Weights of a small class-conditioned image flow-matching model.
Model: 15.4M parameters, 32-pixel images, arch dit, norm layernorm, activation gelu_tanh, patch size [4, 4], layers 12, width 320.
Training: muon at rate 0.0072, batches of 256.
Data: trained on crops of objects in photos (Visual Genome), 15.1 epochs.
Rows from block 3, named by matrix and row number. Rows with one number belong to one attention dimension. Each number is 128 + 32 x the weight over its row's rms, rounded and kept within 0 to 255. All counts start at 0. After the name is the row's rms in percent of the matrix's.
# v: attention query, key and value (stacked) (model.blocks.3.attn.qkv.weight, 960x320, the v third), inputs 160-319
# proj: attention output (model.blocks.3.attn.proj.weight, 320x320, transposed), outputs 160-319
v.199 086 [125 126 168 171 178 126  70 157 140 128 122 122 132 109 140 104 102 132 146 144  56 155 129  96 116 120 111 121 108  86 114 103 159 149 114 155 112 188 160  80 149 120 127 114  84  81 145  91 146 139 158 184  19  75 147 167 154 175 121 164 116 151 135 149 156 152  95 115  53 113 155 134 106 129 122 113 164  74 124 185  99  85 150  91 118 154 120  78 156 137 118 103 107 141 130 166 144 105 128 104 102 125 244  51 124 178 102 179 183  95  96 174 118 121 135 123 106 121 176 122 146 156 119 154  80 187  94 115  81 132 144 162  85 181 122 150 114 122 109 108  84 123 133 136  91 106 137 145 176 187 137 117  89 112  94 136  97 101 133 112]
v.200 092 [154 110 138 167 113 182 178 106 141 143 140 122 135 119 138 146 126 105 134 118 169  50  95 160 205 139 148  37 107 129 112 132  99 152 146 126 142 101 187 100  83 185 160 118  96 133  90 133 137 103 159  91 135 115 112 134  70 120 113  96 121 134  91  91  67 147 143 172 103 124 120 106 163 134 147 125 138 129 108  64 142 183 180 123  60 141 146 134 128 140 149 115 136 123 185 110 128 127 196 100 193 111  90 102 113 122 101 140 134 172 154 116 154  65 189 147 145  79 134 136 129 128 131 137 157 164 145 178 150 145 130 164 153  98 157 125 103 113 108 151 148  88 122 110 118 107 167  60 111 146 135 225 191  99 128  70 139 174 111 171]
v.201 084 [189 132 180 104 118 158 185 101 129  84 139 154 131 156 128 117 155 159 139 123 109  90 101 187 118  65 199 126 156 157 175 136 112 104 110 149 228 112 137 127 152 115 120 106  94 122 131 167 113  61 152 134  95 148 108 110 108 147 117 112 117 139 135 131 168 113 142 131 202  80 114  99 106 119 118 134 113 109 156  82 100 153 121 106 137 109 156 118 126 130 176 141  89  70 191 107 139 103 111  85 138 155  94 136 124 107 119 179 148 146 115  96 159 126 151 107 107 100  92 117  85 171 132 134 147 154 166 145 127 207 174 193 165 113 103 114 130 100 114 165 124 139 202 154 139 130 149 111  95 118  86 139 181 101 102  92 210 114 139  48]
v.202 087 [163  93  97 162 164 108 158  97 168 147 137 184 105 134 128 161  91 108 159 128  80 102  99 177 179 156 146 106  60 185 120 138 110 107 124 132 116  62 125 119 115 149 136  96 115 103 111 181 127 123 129 138 111 113 146 182 112 148 109 121 166 130 109 163 203 130 111 137 153 106 143 140 133 126 188 151 136 157 148  69 120 108 163 162  45 122 153 113 104 119 171 139 120  96 174 110 105 171 135 110 148  85 156 119  88 178 136 177 112 128 103 111 171 103 176  89  69 133 129 138 160  77 143 124 129 124 128 106 136 115  94 116 137  92 162 125 165 123 130 142 125  93 103 183 180  77 135 136  83 109 156 186 170 137 119  81 163 156 166  92]
v.203 078 [123  99  86  95 155 142 114 156 137 184 140 150 152 105 166 120 127  83 149  79 114 123 150 136 117 124 154 166 120  89 145 159 126 147 182  70 115  89  39 137 154 108 134 121 125 141 106 152 112 109  91 129 118 209 156  68 119 125 134 107 143 107 145  87 166 128  66 143 112 115 101 136 124 126 117 157 113 131  87  95 164 185 122 118  92 184 175  96 128 127 136 130 185 185 125 104 148 156 151 175 176 200 132 103 187 146 100 187 125 163 103 139  86 134 126 157 138 128 106 145 107 101 129 129 137  99 120 124 159 114 179 156 119 139 101 115  63 143 182 186 103 149 103 142 110 116  89 154  87 179 150  97  91 129 151  90 132 169 111 117]
v.204 080 [132  97 230 148 151 157 153  86 170 101 131 111 129  70 110  85 167 101  78  99 148  83 146 148 136 157  99 140 104 101 193  97 118 202 135 189 128  94 160 161  82  98 138 143 157  90 119 140 161  93 137 148 150 119 102 167 111 141 118 162 129 172  86  99 127 113  99 107 139 132 142 121 114 102 116  44 137 108 165  88 128 138 149  85  61 134  77 133 157 127 136 100 145 103 129 142 160  98 107 113 188  96 153 112  91 145  58 154  80 182 134  89 152 133 138 113 139 116 125 100 100 112 116 136 119 200 101 131 126 119 115 131  92 181  77 121 139 151 161 134 144 113 127 158 140 112 179 121  99 113 163 132 149 139 109 148 156 126 117 133]
v.205 096 [150 148 142 127 101 112 132 100 142 154  82 165 131  75 125 159 118 181 129 181  46 188 110 145 202 121 121 113 125 146 164 128 151 136 150 119 132  91 117 138 106 129 129  87 116 163 136 149 216 114 122 193 144 115 147 168 140 111 100 115 113 124  89 132  68 100  90 118 185 158 192 127 136  88 135  59 134 155 183 167  59 146 151 138 135 112  37 128 165 139 147 106  73 126  85 117 134 108 145 166 130 149  92  81 101 175 119 107 125 150 151 130 172 162 120 122 152 131 128 104 121  92 121 122  88 136  88 175 173 122 158 140 101 145  90 126 172  89 169 120 141 102 165 112 159 105 254 109 153 117 124 124 105 130  84 207 182 112 136 177]
v.206 081 [175 126 148 130  96 174 123 131 175  44 139 157 106 160 142  17 153 201  83 119 155 168  74 114  92 111 175 135 116 178 161 148 151 126 180 204 173  99 121 107 159 193 116 121 171 115 132 124 162  57 111 162 153 133 129 113 131  83 147 125 102 120  98  78 133 108 125 122 147 149  82 128 174  80 136  73 153 121 111 111 126 162 145 150 178  81  95 175 131 128 147 126 110 152 184 142 148 174 150 116 165 130 184 107  87 138 167  94  99 117  20  95 120 158 163  74 129  97 107 170 103 150 143 138 104 125 139 138 116  61 146 133 136 112 127 118 165 124 118 131 179 130 143 152 114  96 126 126 118  80 148  89 142 139 139 120 195 191 129 137]
v.207 076 [ 50 180  73 157 140 125 107 128 188 137 132 112 127 128 148 203 120  95 100 111 105 109 153 112 106 124  63  97 141 150  97 110 144  92 127 155 160 120 115  58  99 131 128 113 144 155 166 190 107 148 155 132 149 162 133  85 153 163 109 104 128  58 147 156  67 184 121  86 203  90 197 132  82 110  94 152 106 168 100 127  93 128 110 142  86 132 116 171 142 136 157 157 199 140 132 101 108 131 145 113  69  78 159 136  75 148 122  42 141 111  72 100 133 127  92  88 167 125  89 139 129 112 106 122 142 120 134  89 164  46 175  96  74 130 157 131 168 127 128 145 147 114 132 170 223 121 117  97 107 147 175 116 167 150 167 170 122 144 107 104]
v.208 081 [133 134 102 176 118 181 148  88 109  99 124 111 149 116  92 145  84 180  89 139 112 172 125 110 149 159  11  45 139 130 191 106  68 164 130 148 143 135 156 144 202  87 152 125 120 153 126 138 164 127 159 195 159 137 147 147 151 199 112 105 116  91 133 127 130  86 118  46 140 156 122 128 118 112 148  46 106 115 207 112 101 124  75 113 133  89 111 217 152 114 141 152 125 100 109  98 126 130 117 114 137 127 106  74 239 121 154  65 116 121 107 134 141 126 140 174 158 108 194 187 132  85 125 127 174  97 119 142 118  69 156  70 106 138 145 101 184 130 138 130 129  99 154 104 211  99 146 142 120 125 138 100 143 153  96 142 170  59 128 144]
v.209 084 [ 89 158  88 108  90 110 106 121 169 132 143 144 125 130  88  68 155  90 149  55 176 187 171 129  71 114 141 142 123  39 152 133 142 103 107 135 100 151 154 135 209 121 111  84  95 149 125 174 154 177 152  99 138 193 153  92 165 128 116 111  90 143 115  61 166 179  78 113 145 117 163 149  68 138 104 147 136 132  57 222 142 130  95 104 123 155 192 103 130 125 114 136 204 193  97 141 117 140 151 103 110 182 170 131  93  70 123 119 175 160 141 127 111 175 130 123 138 145 123  98 129 123 115 123 116 207 126 108 147 163 171  99  93 127 124 176  93 132 123 156 159 100 160 109 123 144  83 128 140 155 220  57 120 159 121  38 127  91 118 166]
v.210 093 [163 120 127 177 155 224 170  76 127 132  84 121 116 137 177 142 102 225 113  96  99  98 166 120 114 114 142 113  95 145 108 102  93 152 131  98 174 109 141 134 137  97 101 113 147 133 162 145 153 116 109 192 191  70  92 168 116 121 107 142 116 155 144 112 149 128 124 165 125 129 103 146 113 150 130  57 155 157 184 129 123 112 147 105 180 136  86  97 142 117 133 132 164 121 123 135 156 160 116 181 188 165  97 140 167 140 114 111 109 166 159  83 148 165 171 161  72 132 123  97 135  75 124 122  80  82 165  92 127 135 102 130 137 123 126 135 133 122 153 138 133 139 148 122  80 134 130 109 130  54 140 100 148 129 112 139 204 108 122 140]
v.211 088 [128 125 186 128 120  73 116 137 158 122 172  74 162 106 121 119 117 155  94 130  89 167  96 133 109 133 218 156 152  98 115 159 141 101 125 164  70 149 209 130  85  81 104  88 135 120 140 160 144 123 133 129  61 150  98 148 146 118 138 103 155 127  91 137  98 118 109 123 102 167  73 126 125  46  90  54 153 127 133 143 143  74 143 191 123 156 182 182  47 127  94 109  93 131 113 147 137 164 128 146  89  59  88 100 153 172 159 158 169 169 123 123 113 114  96 124 138 169 128 162 127 159 135 129  92 124 161  71 136 134 164  88 114 125 156  95 164 177 103 164 101 187 152 150 111 167  88 155 130 112 174 150 158 125  47  98 100 164  80 147]
v.212 079 [109 109  60  76 150  76 113 142 126 105 134 129  84 147 134 143 120  59 138 137 136 130  79 175 138 145  72  86 161 129  81 136 150 179 153  92  68 156 108 142 137  99 114 131 102 147 141 151 113 234 161  67 146 167 121  68 151 126 102 136  73 121 108  72 124  89 170 115 125  99 153 133 104 153 110 132 123 101  15 132 102 114 134 135  81 176 164 138 101 127 120 183 133 159  96  82  91 215 126 107 160 110 128 133 100 147 133 103 146 169 154  94 127 126 118 186 134  66 150 128  90  69 123 124 159  60 118 201 132  75 140  95  59 150 146 128 125 134 125 110 100 132 104 114  88  80 144 148 131  84 150 166 122 149 130  61 119 154  84  74]
v.213 081 [126 119 200 129 114  37  86 137 102 134 111 126 131  60 110 172 130 169 139 126 105 137 120 140 164 132 166 140 118 147 111 133 128 101 108 104 123 122 182 136  49 117 138 158 193 150 113 145 102  80 171 124  89 101  90 162  71 179 116 151 106 139  57 132 193 106 148 127 136  85 176  94 149 144 123  72  88 153 135 137 114  93 114 112  72 153 139 107 127 118 158 142  99 129 123 135 118 144 121  70 134 136 104  98 136 235 166 160 144 135 186 145 157 167 167 132 128 175 154  80 159 138 117 129  71 103 137 141 118 159 129 151 175 121 119 148 123  74  89 172 118 162 180 152 130 113 138 171 139 122 123 131 138 132  63 112 146 160 135 170]
v.214 080 [113 120 128 147 137 130 160  51 144 131 149 179 103 172 209 174 101 133 132 170 115 125 113 180 143 133 111 103 141  70 116 151 102 159 134  87  90  75 126 163  74  98  76  84 120 171  69 209 102 136 124 154 109  57 130 138 113 129 158 132 169  71 150 123 156 100  98 127  88 161 119  86 136 143 162 100 117 112 129  91 123 192 131  99 175 111 102 128 144 126 143 114 145 140 109 104 129 157 125 100 175 120 146 157 126 109 128  80 130 181 114 105  88 144 110 177  59  75 118 149 175 168 128 121  87  96 115 160 140 123  64 124 133  97 142 105  95  98 109 135 103 153 120 161 106 133 103 121 114 122  79 116 119 158 140 128 130 151  48 156]
v.215 082 [125 130 173 127 104  74 120 111 179 146 147 116 150 155 170 156 122 164 151 103 155 137 128 103 146 102 122  73 147  85 119 118 115  68  69 102 110 109  89 157 148  74 112  93 136 130  84 121 110 145 111 133 132 111 111 157 150  68 125 130 103 124 115 111 137 136  44  90  66 129 101 150  71  64  99 167 164 107 138 165 115  99 111 135  70 149 148  87 176 126 103 105 132  98  99 147 134 122 107 141  89 118 145  84 170 135 139  86 168 137 164 195 156 112 112 142  94 154 155 135 132  83 132 122 154 115 174 112 138 161 106 111 165  73 125 149 117 156 121 173 109 182 154 155 121 114 150 123 150 121 118 147  33 106  52 111 198 121 159 190]
v.216 098 [138 115  87  95 126 161 220 147 136 153 154 113 102 140 123 143 151 143 154 113 113  73  94 181 132 114 136  89 125 149 173 114 104 116  90 114 176  97 241  88 102 161  93 113  96  99 128 125 124 137 133 103  80 118 134 179 161 111 124 157 140  86 123 104 166 138 163 133 166 156 185  95 166 166 126 170  95 132 113  57 140 122 142 157 146 142  74 104  79 119 112 132 199 103 154  73 120  95 139  96 174  75 131 168 153 156 124 118  90 137 106  96 166 157 165 168  69 106  92 132 147 163 129 131  94 140 122 157 121 109 143 166 159 141 145  56  96  85 133 118 133 110  66 135 108 105 146 119 125 135 104  97 165 131 141  80  96 169 133  71]
v.217 095 [ 97 152  91 134 139 159 112  78 143 140  88 109 145 192 131 167 145 155 139 112 143 169 142  91  90  80  76  70 146 143 156  98 124 141 116 161 143 144 127 139 179 103 147 150  88 155 141  95 154 122 123 161 150 178  74 167 116 127 112  99 145 120 143 110 136 167 113  95 126 144 105 171 134 114 171  54 168 182  73 215 108 141 139 102  48  96 114 115 167 135 125 118 106 118 126 150 136 163 156 116 159 130 112  89 147 197 129 163 185 132 115 105 131 152 120  74 163 122 161 146  85 114 132 133 131 125 114  66 150 136 168  76 189 169 116 159 162 110 128 134 129  91 187 122 140 158 202  39 105  96 124 125 115 117 105 142 150 119 132 177]
v.218 080 [155 135  63 146 135 107 128 134 112 154 147 112 140 105 142  96  72 153 122  85 108 184 181 105 184 102 125 162 117  81 101  89  81 137  85 111 141  74 130 122 132 120 151 158 107 106 153 130  82 118  94  94 134 114  44 169 115 187 134 121 166 154 165  90 146 100 194 132 108 135  90 121 115 173 156 123  86 172 155  52 169 104 160 181 122 138 182  98 111 123 100 133  87 128 153 134  98 155 107 168 116 171  52 184 167 161 135 133 192 182 164 138 142  71 120 127 106 156 138 173 161 115 139 122 182 135 114 144  99 120 134 156 169 100 156 120 162 120  96  74 154 152 189 120 140 182  99 143  67 169 128 119 174 138 166 155 123 149 110  69]
v.219 077 [151 121  98 119 189  86 167 112  77 119 106 135 121  99 161  90 176 103 122  91 122  94 170 175 186 155 103  96 125  95 147 154  56 113 121 189 139  95  61 178 189 149 125 126 161 111 152 206  72 173 105  82 143  99 207 142 131 119 188 129 136  87 163 164 206 125  89 144 106 133 203 112 111 105 245 140 109 127 108 113 130 171  65  79 118 108  98  58 153 156 145 167 178 120 161 142 121  99 123 172 105 143 115 110 116 151 122  87 142 130 108 110 140 137 161 117 110  98 123 112 134 103 100 143 112 128 117 127 154 162 112  84 121 151 135 118 114 127 121 125  95 134 107 140 155 100 161  94  96 147 128  71 112 116 149 155 120 229 114 149]
v.220 088 [140  86 205  83 157  90 175 136 155 136 168 140 102 120 150 136 104 154 162 130 116  84 138  98 122 111 135 176 123 112 144 121 115  88 127 146 120  73 185 102 114 177 119 171 124 117 126 149 131  78 125 122 114 111 129 130 114  55 107 189 135 181 116  99  85 106 100 136 131 151 150 128 144  87 161 145 111 119 108  80 116 165 181 126 137 152 136 112  58 135 188 185  61  94 138  81 132 218 113  99 217 119  93  69 150  92 184  98 130 160 153 122 134 172 175 150 105  95 153  76 145 184 100 117 171 126 135 120 134  84 141 134 105 127 161  92 154 133 173  89 137  99 138 134  71 118 138 127  36 168 137 140 212 124 130 162 159 126 147 228]
proj.199 083 [204 118 125 149 141  89 157 169 154 139 130  95 111 126 144 113 125 100 119 109 179 149  98 124 164 113 148 142  97 111 142 104 103 145 133 105 117 108 127 148 170 114 109 130 136 113 129 139 112 130 139  66 199 177 154 178 144  98 134 135 120 120 147 131 109 130  87 104 121 118 142  60 145 127 123 130 125 153 138 154 102 144 151 145  33  85 100 159 162  83 184  93 148 106 131 129  95 151 134 140 150 152  71 165 136  94 113  78 115 182  80  90 116 167 149 122 150 146 196 128 145 168 201  45 156 178 115  87 142 146 170 128 123 126  84 147 105  55 131 141  95  95 190 162 124 181  70 166 109 132  88 138 114 104 131 130 220  90 112 105]
proj.200 083 [223 133  48 148 119  32  97 142 178 118 139 179 103 120 176 123 166 105 184 105  65 160  73 136 100 131 143 104 137 107 194  73 122 161 133 101 108 129 141 154 214 112 150 133 111 134  94 158 130  86  81 135 138 119 181 130 149 106 123 116 132 103 115 125  41 127 132 120  94 132 134 120 141 140 106 130 135  92 147 130 118  94 141 155  91 174 167 126 124 186 113  62  95 151  80 131 161 142 138 163 151  96 127 138 104 118 140 188  72 128 103 135 129 163 106 101 118 105 190 125 153  79  91 136 128 111 138  99 134 125 174 169 118 137 143 149 164 136 129 134 160 125 160 138 124 139  98 173 120 117 104 140 143 114 118 177 142 105 128  96]
proj.201 081 [194 137 161 103 107  67 201 116 146 113 178 130 104 148 137 165 179 135 176 131  52 130  75 130 137 117 177 208 147 137  94 161  94 137 127 134 128 178 157  93 123 100 153 131  88 115 134 110 137  83 145 160 129 210 147  62 126 135 108 106 120 111 140 110 111 119 103 124 133 112 113 173 116 104 166 141 132 155 167 122 144 168 125 116 125 104  98 156 118 195 166 142 115 135 126 127 142 100 167  73 112 104 124 132 121 156 110 149  74 164  94 112 155 113 150 161 121 135 132 191 124 118  71 110 105 104 141  73 119 140 219 159 160  95 135 155 103 130 193 191  91  93  88 134  87 110  90 107 111 170 126 114  98 128 242 124  79 125  94 133]
proj.202 085 [158 113 119 168 145 155  87 149 150 130 145 140 131 169 103  95 116 141 150 148 109 152 156 128 126 155 101 107 130 193 106  94 134 125 101 158 132 125 114 139 184 187 140  87 128 137 133 155 111 163 115 184 168 119 174  80  95 138  99 146 179 107 126 117 105 111 111 125 121 117  81 133 118 143 127 117 130  71  93 142 100 107 109 165 116 209 123 111 131 157 128  78 139 166  98 141 103 102 126 109 133 116 121 139 102 147 109 141 108 126  88 193 159  89 101 106 118  89  90 133 108 133  62 122  90 146 117 155 109 107 190 144 161  89 180 121 100 138 105 171 131  81 121 104 148 109  97 159  97 173  74 199 112  86  78 166 170 155 141 129]
proj.203 080 [106 132  46 100 157 141  99 141 167 113  98 159 153  75 108 103  97 142 122 111 227 109 105 131  81 104 178  61 141 155 127 166  87 107 156 171  89 118 164 150 118 112 133 106  75 147 116 187 165  76 123 112  98 117  78 122 118 137 125 114 130  93 119 118 181  99 139 132 137 105 196 140 104 122 201 180 109 163 108 132  88 140 113 116  75 123 143 126 166 177 146 179 112 142 114 101 134 109 162 129 110 119 129  96 153 144 118 140 188 103 162  87 153 146 128  98 156 129 120 146 124 137  94  85 102 142 147 175 218 180  61 127  87 103 146 110 157  54 177 121  85 181 150 115 102  79  96 157 104 203 174  65 126 138 139 120  87 147 147 155]
proj.204 076 [110 153 235 127 126 128 177 205 137 152 162 101 134 105 132 150 139 160 101 113  81 139  63 123 140 154  58 135 126 115  83  99 128 197 142 149  96 111 119 102 224 130 176 158 125 135 165  99 166  86  82 103  75 182 151 107 120 105 106 149 113 110 135  95 107 145 114 110  36 159 112 125 148 104 172 163 137  95 108 105 121 127 126 141 105 141 131 196 130 195  98 105 133 182 146 129 110  81 105 114 140  97 100 133  88 146 139 140  49 161 106  96 141 165 175 143 142 146  79  94 126 115  94 147 107 135 148  97 129 101 184 139  42  84 138 126 163 197 187 134 100 148 103 123 157 101 151 137 124 176 174 127 123 179 160 105 207 115 160  29]
proj.205 106 [154 111 160 116 107 176 145 185 133 119 108 148 115 124 145 140 125 147 142 166 166 117  93 137 111 154 132 174 144 181  92  93 141 202 127 100 120 104 135 143 145 140 139  94 105 118 128 159 117 146 155 105 170 174 172 126 122 143 135 102 119 148 137 117  88 128  93  97 129 145  50 143 127 107 149 105 137 113 139 125 118 109 143 230  86 148 127 199 116 155 142 116 136 160  91 153 118 111 122 168 115 101  81 141  77  67 147 121 207 174 108 166 141 113  70 123 102 154 136 148 145 130 101 122  74 161 146  90 143 139 130  67  18  91 101  85  96 145 165 134 118 132 180 137  70 131  66 124 139  69 140 187 130  53 128  48 139 120 163  72]
proj.206 082 [ 57 128 124  87 132 122 129  88 137 132 198 170 147 139 135 167 170 106 141 103  79 110 180 114 180 125 141 149 140 203 113 140 120 157 114  62 130 130 116 147  60 144 166 104 107 110 148 119 141 133  53  93 162 117 134  90  91  90 132 106  87 129  88 149 117 111 182 140  73 120 124 120 108 117  87  93 120 146 113 108 149 128 117 115 121 152 106 134  98 187 169 191 116  70 170 124 124 116 131 121 142 133  80 152 139 165 103 200 162 156 114 168 119 145 110 154 114  83 116 106 121 104  84 141 169 152 128  69  98 134 153 160  41 106 168 118 101  72 137 151 130  79  80 112  91 121 127 174 114 167 101  73 113  80 110 132  29 131  99  94]
proj.207 084 [ 66 133 107 102 166 105  93 108  91 126 121 139 159 112 123 108  91 114 138 111  93 114 110 147 176 122  84  90 141  86 120 123  88 115  63 153 198 124 153 179  90 131  92 106 139  93 110 138 119 148 154 145 183  99 158  77 127 116 114 119 156  85 171 145 111 130  76 135 130 136  58 112 110 152 130 161 120  45 154 144 150 128 119  95 181 125 125  27  82 132 131 107 157 186 165 119 118 150  95 119 100  80 167 131 147 112 155 131 105  84 159 173 126 109 136 146  62 102  89 140 119 110 119 123  88 197 133 171 138 106  76  70 131 111 139 142  61 165 106 132 104 143 154 129 195 109 192 165 126 116 136 147 121 110  56 134  89 117 127 131]
proj.208 088 [ 55 148 130 137 119 108  92 130  41 122 138 135 139 111 130 129 148 152 120 127 146 126  83 127 129 113  77 122 120 113  60 100 172 173 143 113 157 141 123 159  29 137 211 163 116 121 132 103 195 182  91 112 120 130 180 149 102 174  98 134 131 150 143 135  90 127 137 141 147 100 118  66 150 116 136  45 152  91  95 170 159 127 126 141 154 117 136  23 141 161 158 155 162 122 134 106 113 105 101  71 122 142 122 164 148 122 131 134 116 141 118 103 118 120 131 168  46 124 132  92 112 110  83 201 126 151  96 155 111  97 143  88  73 109 100 131  80 125 136 114 105 148 169 142  61 128 101 146 143  67 122 123 108  69  38  76 117  89 118 176]
proj.209 079 [101 133  49 111 122 125 218 100 140 135 133 111 108 116 109 160 129 105 131 128 160 116 162 115 146 157 151  73  84 106  75 178 124 149 121 199 131  99 154 193  98 133 123 112 124 121 118 181  98 158 127 139  85  63 153  69 130 186 142  93 127 158 140 159 125 137 125 116 173 113 138 174 141 147 121 107  96 147 154 154 128 111 156 130 143 105 152 159 167 127 128 135 146 112 153 159 166  98 127  88 139 145 125 122 119 141 154 132 117 110 187 120  99 161  91 166 113 139 121 123 124 169 153  96 164  85 140 127 134  66 111 105  94 121 185 141 101 119 128 149 183 152 175 141 130 157 158 161 158 227 168  70 155 191 225 167 106 126 146  72]
proj.210 090 [138 131 138 196 114 101 127 180 110 159 101 155 138 110 119 114 160  79 159 110 113 133  88 146 181 124 182 135 118  80 117  93 160 147  86 125  86 139 119  85 127 101 165 131 130 149 141  97 123 126 162  78  74 148 174 151 163 177 140  80 127 120 142 129 184 138 141 121 115 149 110 166 130 124  89  78 122 147 113 112 126 140 170 123 159 171 147 148 109 174 127 193 177 121 120 153 132 192 154 114 117  94  89  70 122 102 144 124 172 117  70 143 131  78 126 160 149 161 137 151 143 134 128  86 152 134 150 200 149 114 110 121 159 140 104  85 132 141 103 120 142  61 133 116   4  99  95 148 106 122 109  92 120 111  85  64  60 150 143 118]
proj.211 083 [134 138 217  88 191 174 136  81 131 129 118 163 131 138 128  86 152 172 126 105 150 170 146 162 206 158 169 164 114 107 156 125 124 138 183  78 105 118 129 137 154  80 171 169 143 120 110 149 157 103 139  92 192  59 106 101 141 118 142 133 150 120 107 166 116 136 127 104  85 130 137 123 144  87 159 171 128 192 155 155 126 150 106 140 129  79  77  88 130 124 151  74 120 104 127 134 121 162 102 134  81 149 147 198 167 102 149 163  29 207  86 154 137 162 178 133 114 181 140  79 161 169 121  98 138 176 136   9 138  96 193 167 132  89 122 120 103 127 165 140 145  82 108 148  87 145 141 134 154 193  68 121 146 161  89 165 166 189 105 142]
proj.212 073 [ 78 135  75 158 154 131 124  95 114 118 143 108 145 107 149 135 150 114 121 179 100 123 158 103  90 155  88 101 124  92 166 162  95 137 132 169  96  93 114 122 134 172  90 132 135 137 120 143 122 160 142 167  82 114  83 128 126  86 120 137 143 112  94 125 159 117 157 115 174 135 133 141 145 123 103 135 113  90 185 104 188 147 144  79 120 123 111  62 100  90 161 115 129 153 156 140 150  71 112 142 131  99 170 165 123 158 135 122 163  55 125 129 127 102  88 101  73 142  91 140 169 138 157 169  82 176 128 208  85 104  27 111  99 121 105 123 134 146 113  97 128 160  47 140 137  68 137 180 131 224 173 120 132 161 125 197 127 112 130 188]
proj.213 079 [146 173 210 108 162 244 137 160 145 138 126 150 133  91 138  82 128 197 120 109 198 130  96 119  33 129 141 188 118 126 128 103 159 115 172 112  79 109  95 103 193 147 120 139 217 131 106 100 119 154 137 115 143 113  78 118 123 121 140 143 137 123 131 154  94 154 124 116 130 127  79 158 166 136 132  73 149 131 168  74 152 152 138 133 102 135  49 146 101  82  98 155 157 153 122 121 112 120  99  80  87 181 148  71 120  89 147  96  97 159 138 110 151  81 106 166 184 145  93  98 137 117 140 143  86 189 158 112 193 120 226 158 170 123 165 147 162 111 165 116 114 136 115 129  84 104 136  88 122 154 135 153 106 115 201 141 149 107 148 131]
proj.214 083 [115 123 159  89  99 100  85 208 116 125 110  82 103 181 157 108 138 169 128 155 133  92 255 137  99 140 120  96 127 164 135  94 111 138 153  94  96 144  75 114 119 163  99 102 177 149 115 165 165 110 192  43  98 174  87 179 130  85 105 138 116 122 171 120 139 131 171 120 105 124 123 125 150 103 115 113 132 106  74 140 189 172  93 164  93 169 178 116  90 123 137 130 149 139 157 132 136 135 134 118 161  99 111 144 144 121 140 105 148 221 151 123 198 167 130 119 187  73  99 124 132  84 122 153 112 117 134 167 105 242  85  86 104 167 132 125 142 105 142 102 139 152 104 137 137 137  94 145 161 121 125  72 126 111 106 134  93 116 114  95]
proj.215 080 [114 120 216 100 144 134 149 130 159 152 111 138 158 169 108 117 167 139  89 126 136 125 171 167 132 139 187  71 104 177 109 120 144  66 158 131  86 122 152 127 160 170  92  78  89 129 151 128 109 201 117  85 116 105  95 139 117 144 119 123 165 141 101 128 152 147 128 116 122 132 123 124 115  75 143  85 102 187  95 123 129 139 164 182  94  81 118 162 144  89  90  96 138 207 197 136 111 141  80 136 124 133  92 134 125 146 113 112 183 225 126 143 142  67  84 115 115  62 158 143 120 181 173  65 130 123 138  99 138 109  92  75 225 156 139 110 149 146 150 148 124 138 138 145  94 120 100  90 124 193  78 134 143 124 138 123 108 139 155  93]
proj.216 088 [138 117  59 224 122   5 119 171 153 154 168 149 141 125  94 154 167  95 138 155  62 125  75 149 190 124 203 125 137 112  75 100 140 109  58 137 171 146 163 149 135  95 116 158 136 157 111  79 167 150 125 143 128  79 191 163 100 130 112 112 152  92 134 103 193 120 114 127 175 135  81 102 123 131 136  74 131  96 125 119 158 141 126 131 127  90 195  80 131 129 133 133 117 141 158 100 121  85 126  97 132 122 110 128 158 132 112 122  65 124 108 116 174  78 127 132  84 152 123 173 110 137 105  87 117 176 111 184 120 162 158  63 215  58 146 118 139 112  61  86 135 105 129 127 107 122 135 169 106 142 125 131 140 140  39 150 118 122 155 105]
proj.217 088 [172 109  65 118 143 131 163 177 133 128 182 145 138 195 107 133 140 129 149 103  88 125  64 161 185 136 101 162  98 139 120 115  89 155 199  89  62  72 123 118  83 107 167 126 161 151 155  96 121 116 135  68 149 150 147 167 126 156  78 110 167  69 154 147 151 158 183 119 106 163  87 181 150 128 122  40 177 187 115 150 132 115 121 121  92 150 152 147  69  74 139  99 165  86 203 153 123 175  84  85 116 107  97 148 106 118 112 127 112 142  55 132 106 113 121 185  55 151 109 122 150 132 151 154 113 139 136  99 121 112 174 102 201 156 147 166 112 142 151 142 109 170 147 149  92 146 221 157  99 150 131 112 116  86 100 107 129 105 139 125]
proj.218 080 [151 142  89 106 146 118  97 152 141 147  95 112 125  84 134 127  64 178 149 105 146 114 127 158 110 118 108 186 128  44 143 125 140 129 110 122 117 144  53 119 103 153 160 140  94 175 106 108 178 195 121 118  53 130 110 123 153 160 156 149 119 138 151 134  82 143 112 115 119 155 245 166 148 132 134  54 154  84 160 121 126 167  94 135 208 146  48 108 119 113 140 129  74 139 148 163 138 134 135 105 114 129 186 120 147 119 125  97  94 106 140 170 181 134 146  93 133 166  83  65 158 136 150 136 163 106 145 159  97 179 148 198 201 170 187  99 138 155  70 165 164  82 150 132  89 161  88  99 140  87 112 116 122 129 110  79 161 116 131 154]
proj.219 084 [ 31 125 149 123 127 144 118 144 130 137  85  79 146 114 121 105 133 127  89 102 168 140 138 107  33 101  98 100 146 114 135 202 117 113  99 115  89 136 130 140  96 159 111 154 121 132 125 199 126 155 180 159 139 160 137 120 111 129 132 134 132 123  76 128 149 110 149 156 129 148  58 127 112 117 150 142 128 100 107 106 157 165 110  48 156 129 111 139 168 163 116 153 133 132  89 118 100 182 145 101 123 148 163 117 101 186 108  82 163 171 157 132  92 149  59 132 143 117 134 135 111 115 102 149  68 143 120 154  44 148 144 144 107 112 126 116 133 130  82 123 115 169 120 134 202  30 204  68 154 190 166 129 141 122  58 136 122 150 117 136]
proj.220 085 [102 136 229 140 139 188 156 157 166 151 166 157 134  62 103 133 106 128  92 149 185 130 104 110 179 118 114 176 122 109 107 134 114 107 187 122  77 118 129 147 146  84 186 133 153 152 112 136 119 194 144  82 153 108 106  97 124 123  89 165 124 113 113 119 105 115 145 126  77 136  62 173 133  98 109 134 160 169 129 108 137  83 171 147 127 148  99 169 132 212 100 174 124 176 144 121 156 105 137  63 127 153 110 169 150  94 107  90  99 111  86  63 102 187 126 114 138 189 209 174 136 137 103 143 166 163 117  85 112 135 107  61  88  88 119 129 123 142 142 105 113 114  95 135  47 151  52 176 126 154  93 111 138 195 195  32 125  97 131 113]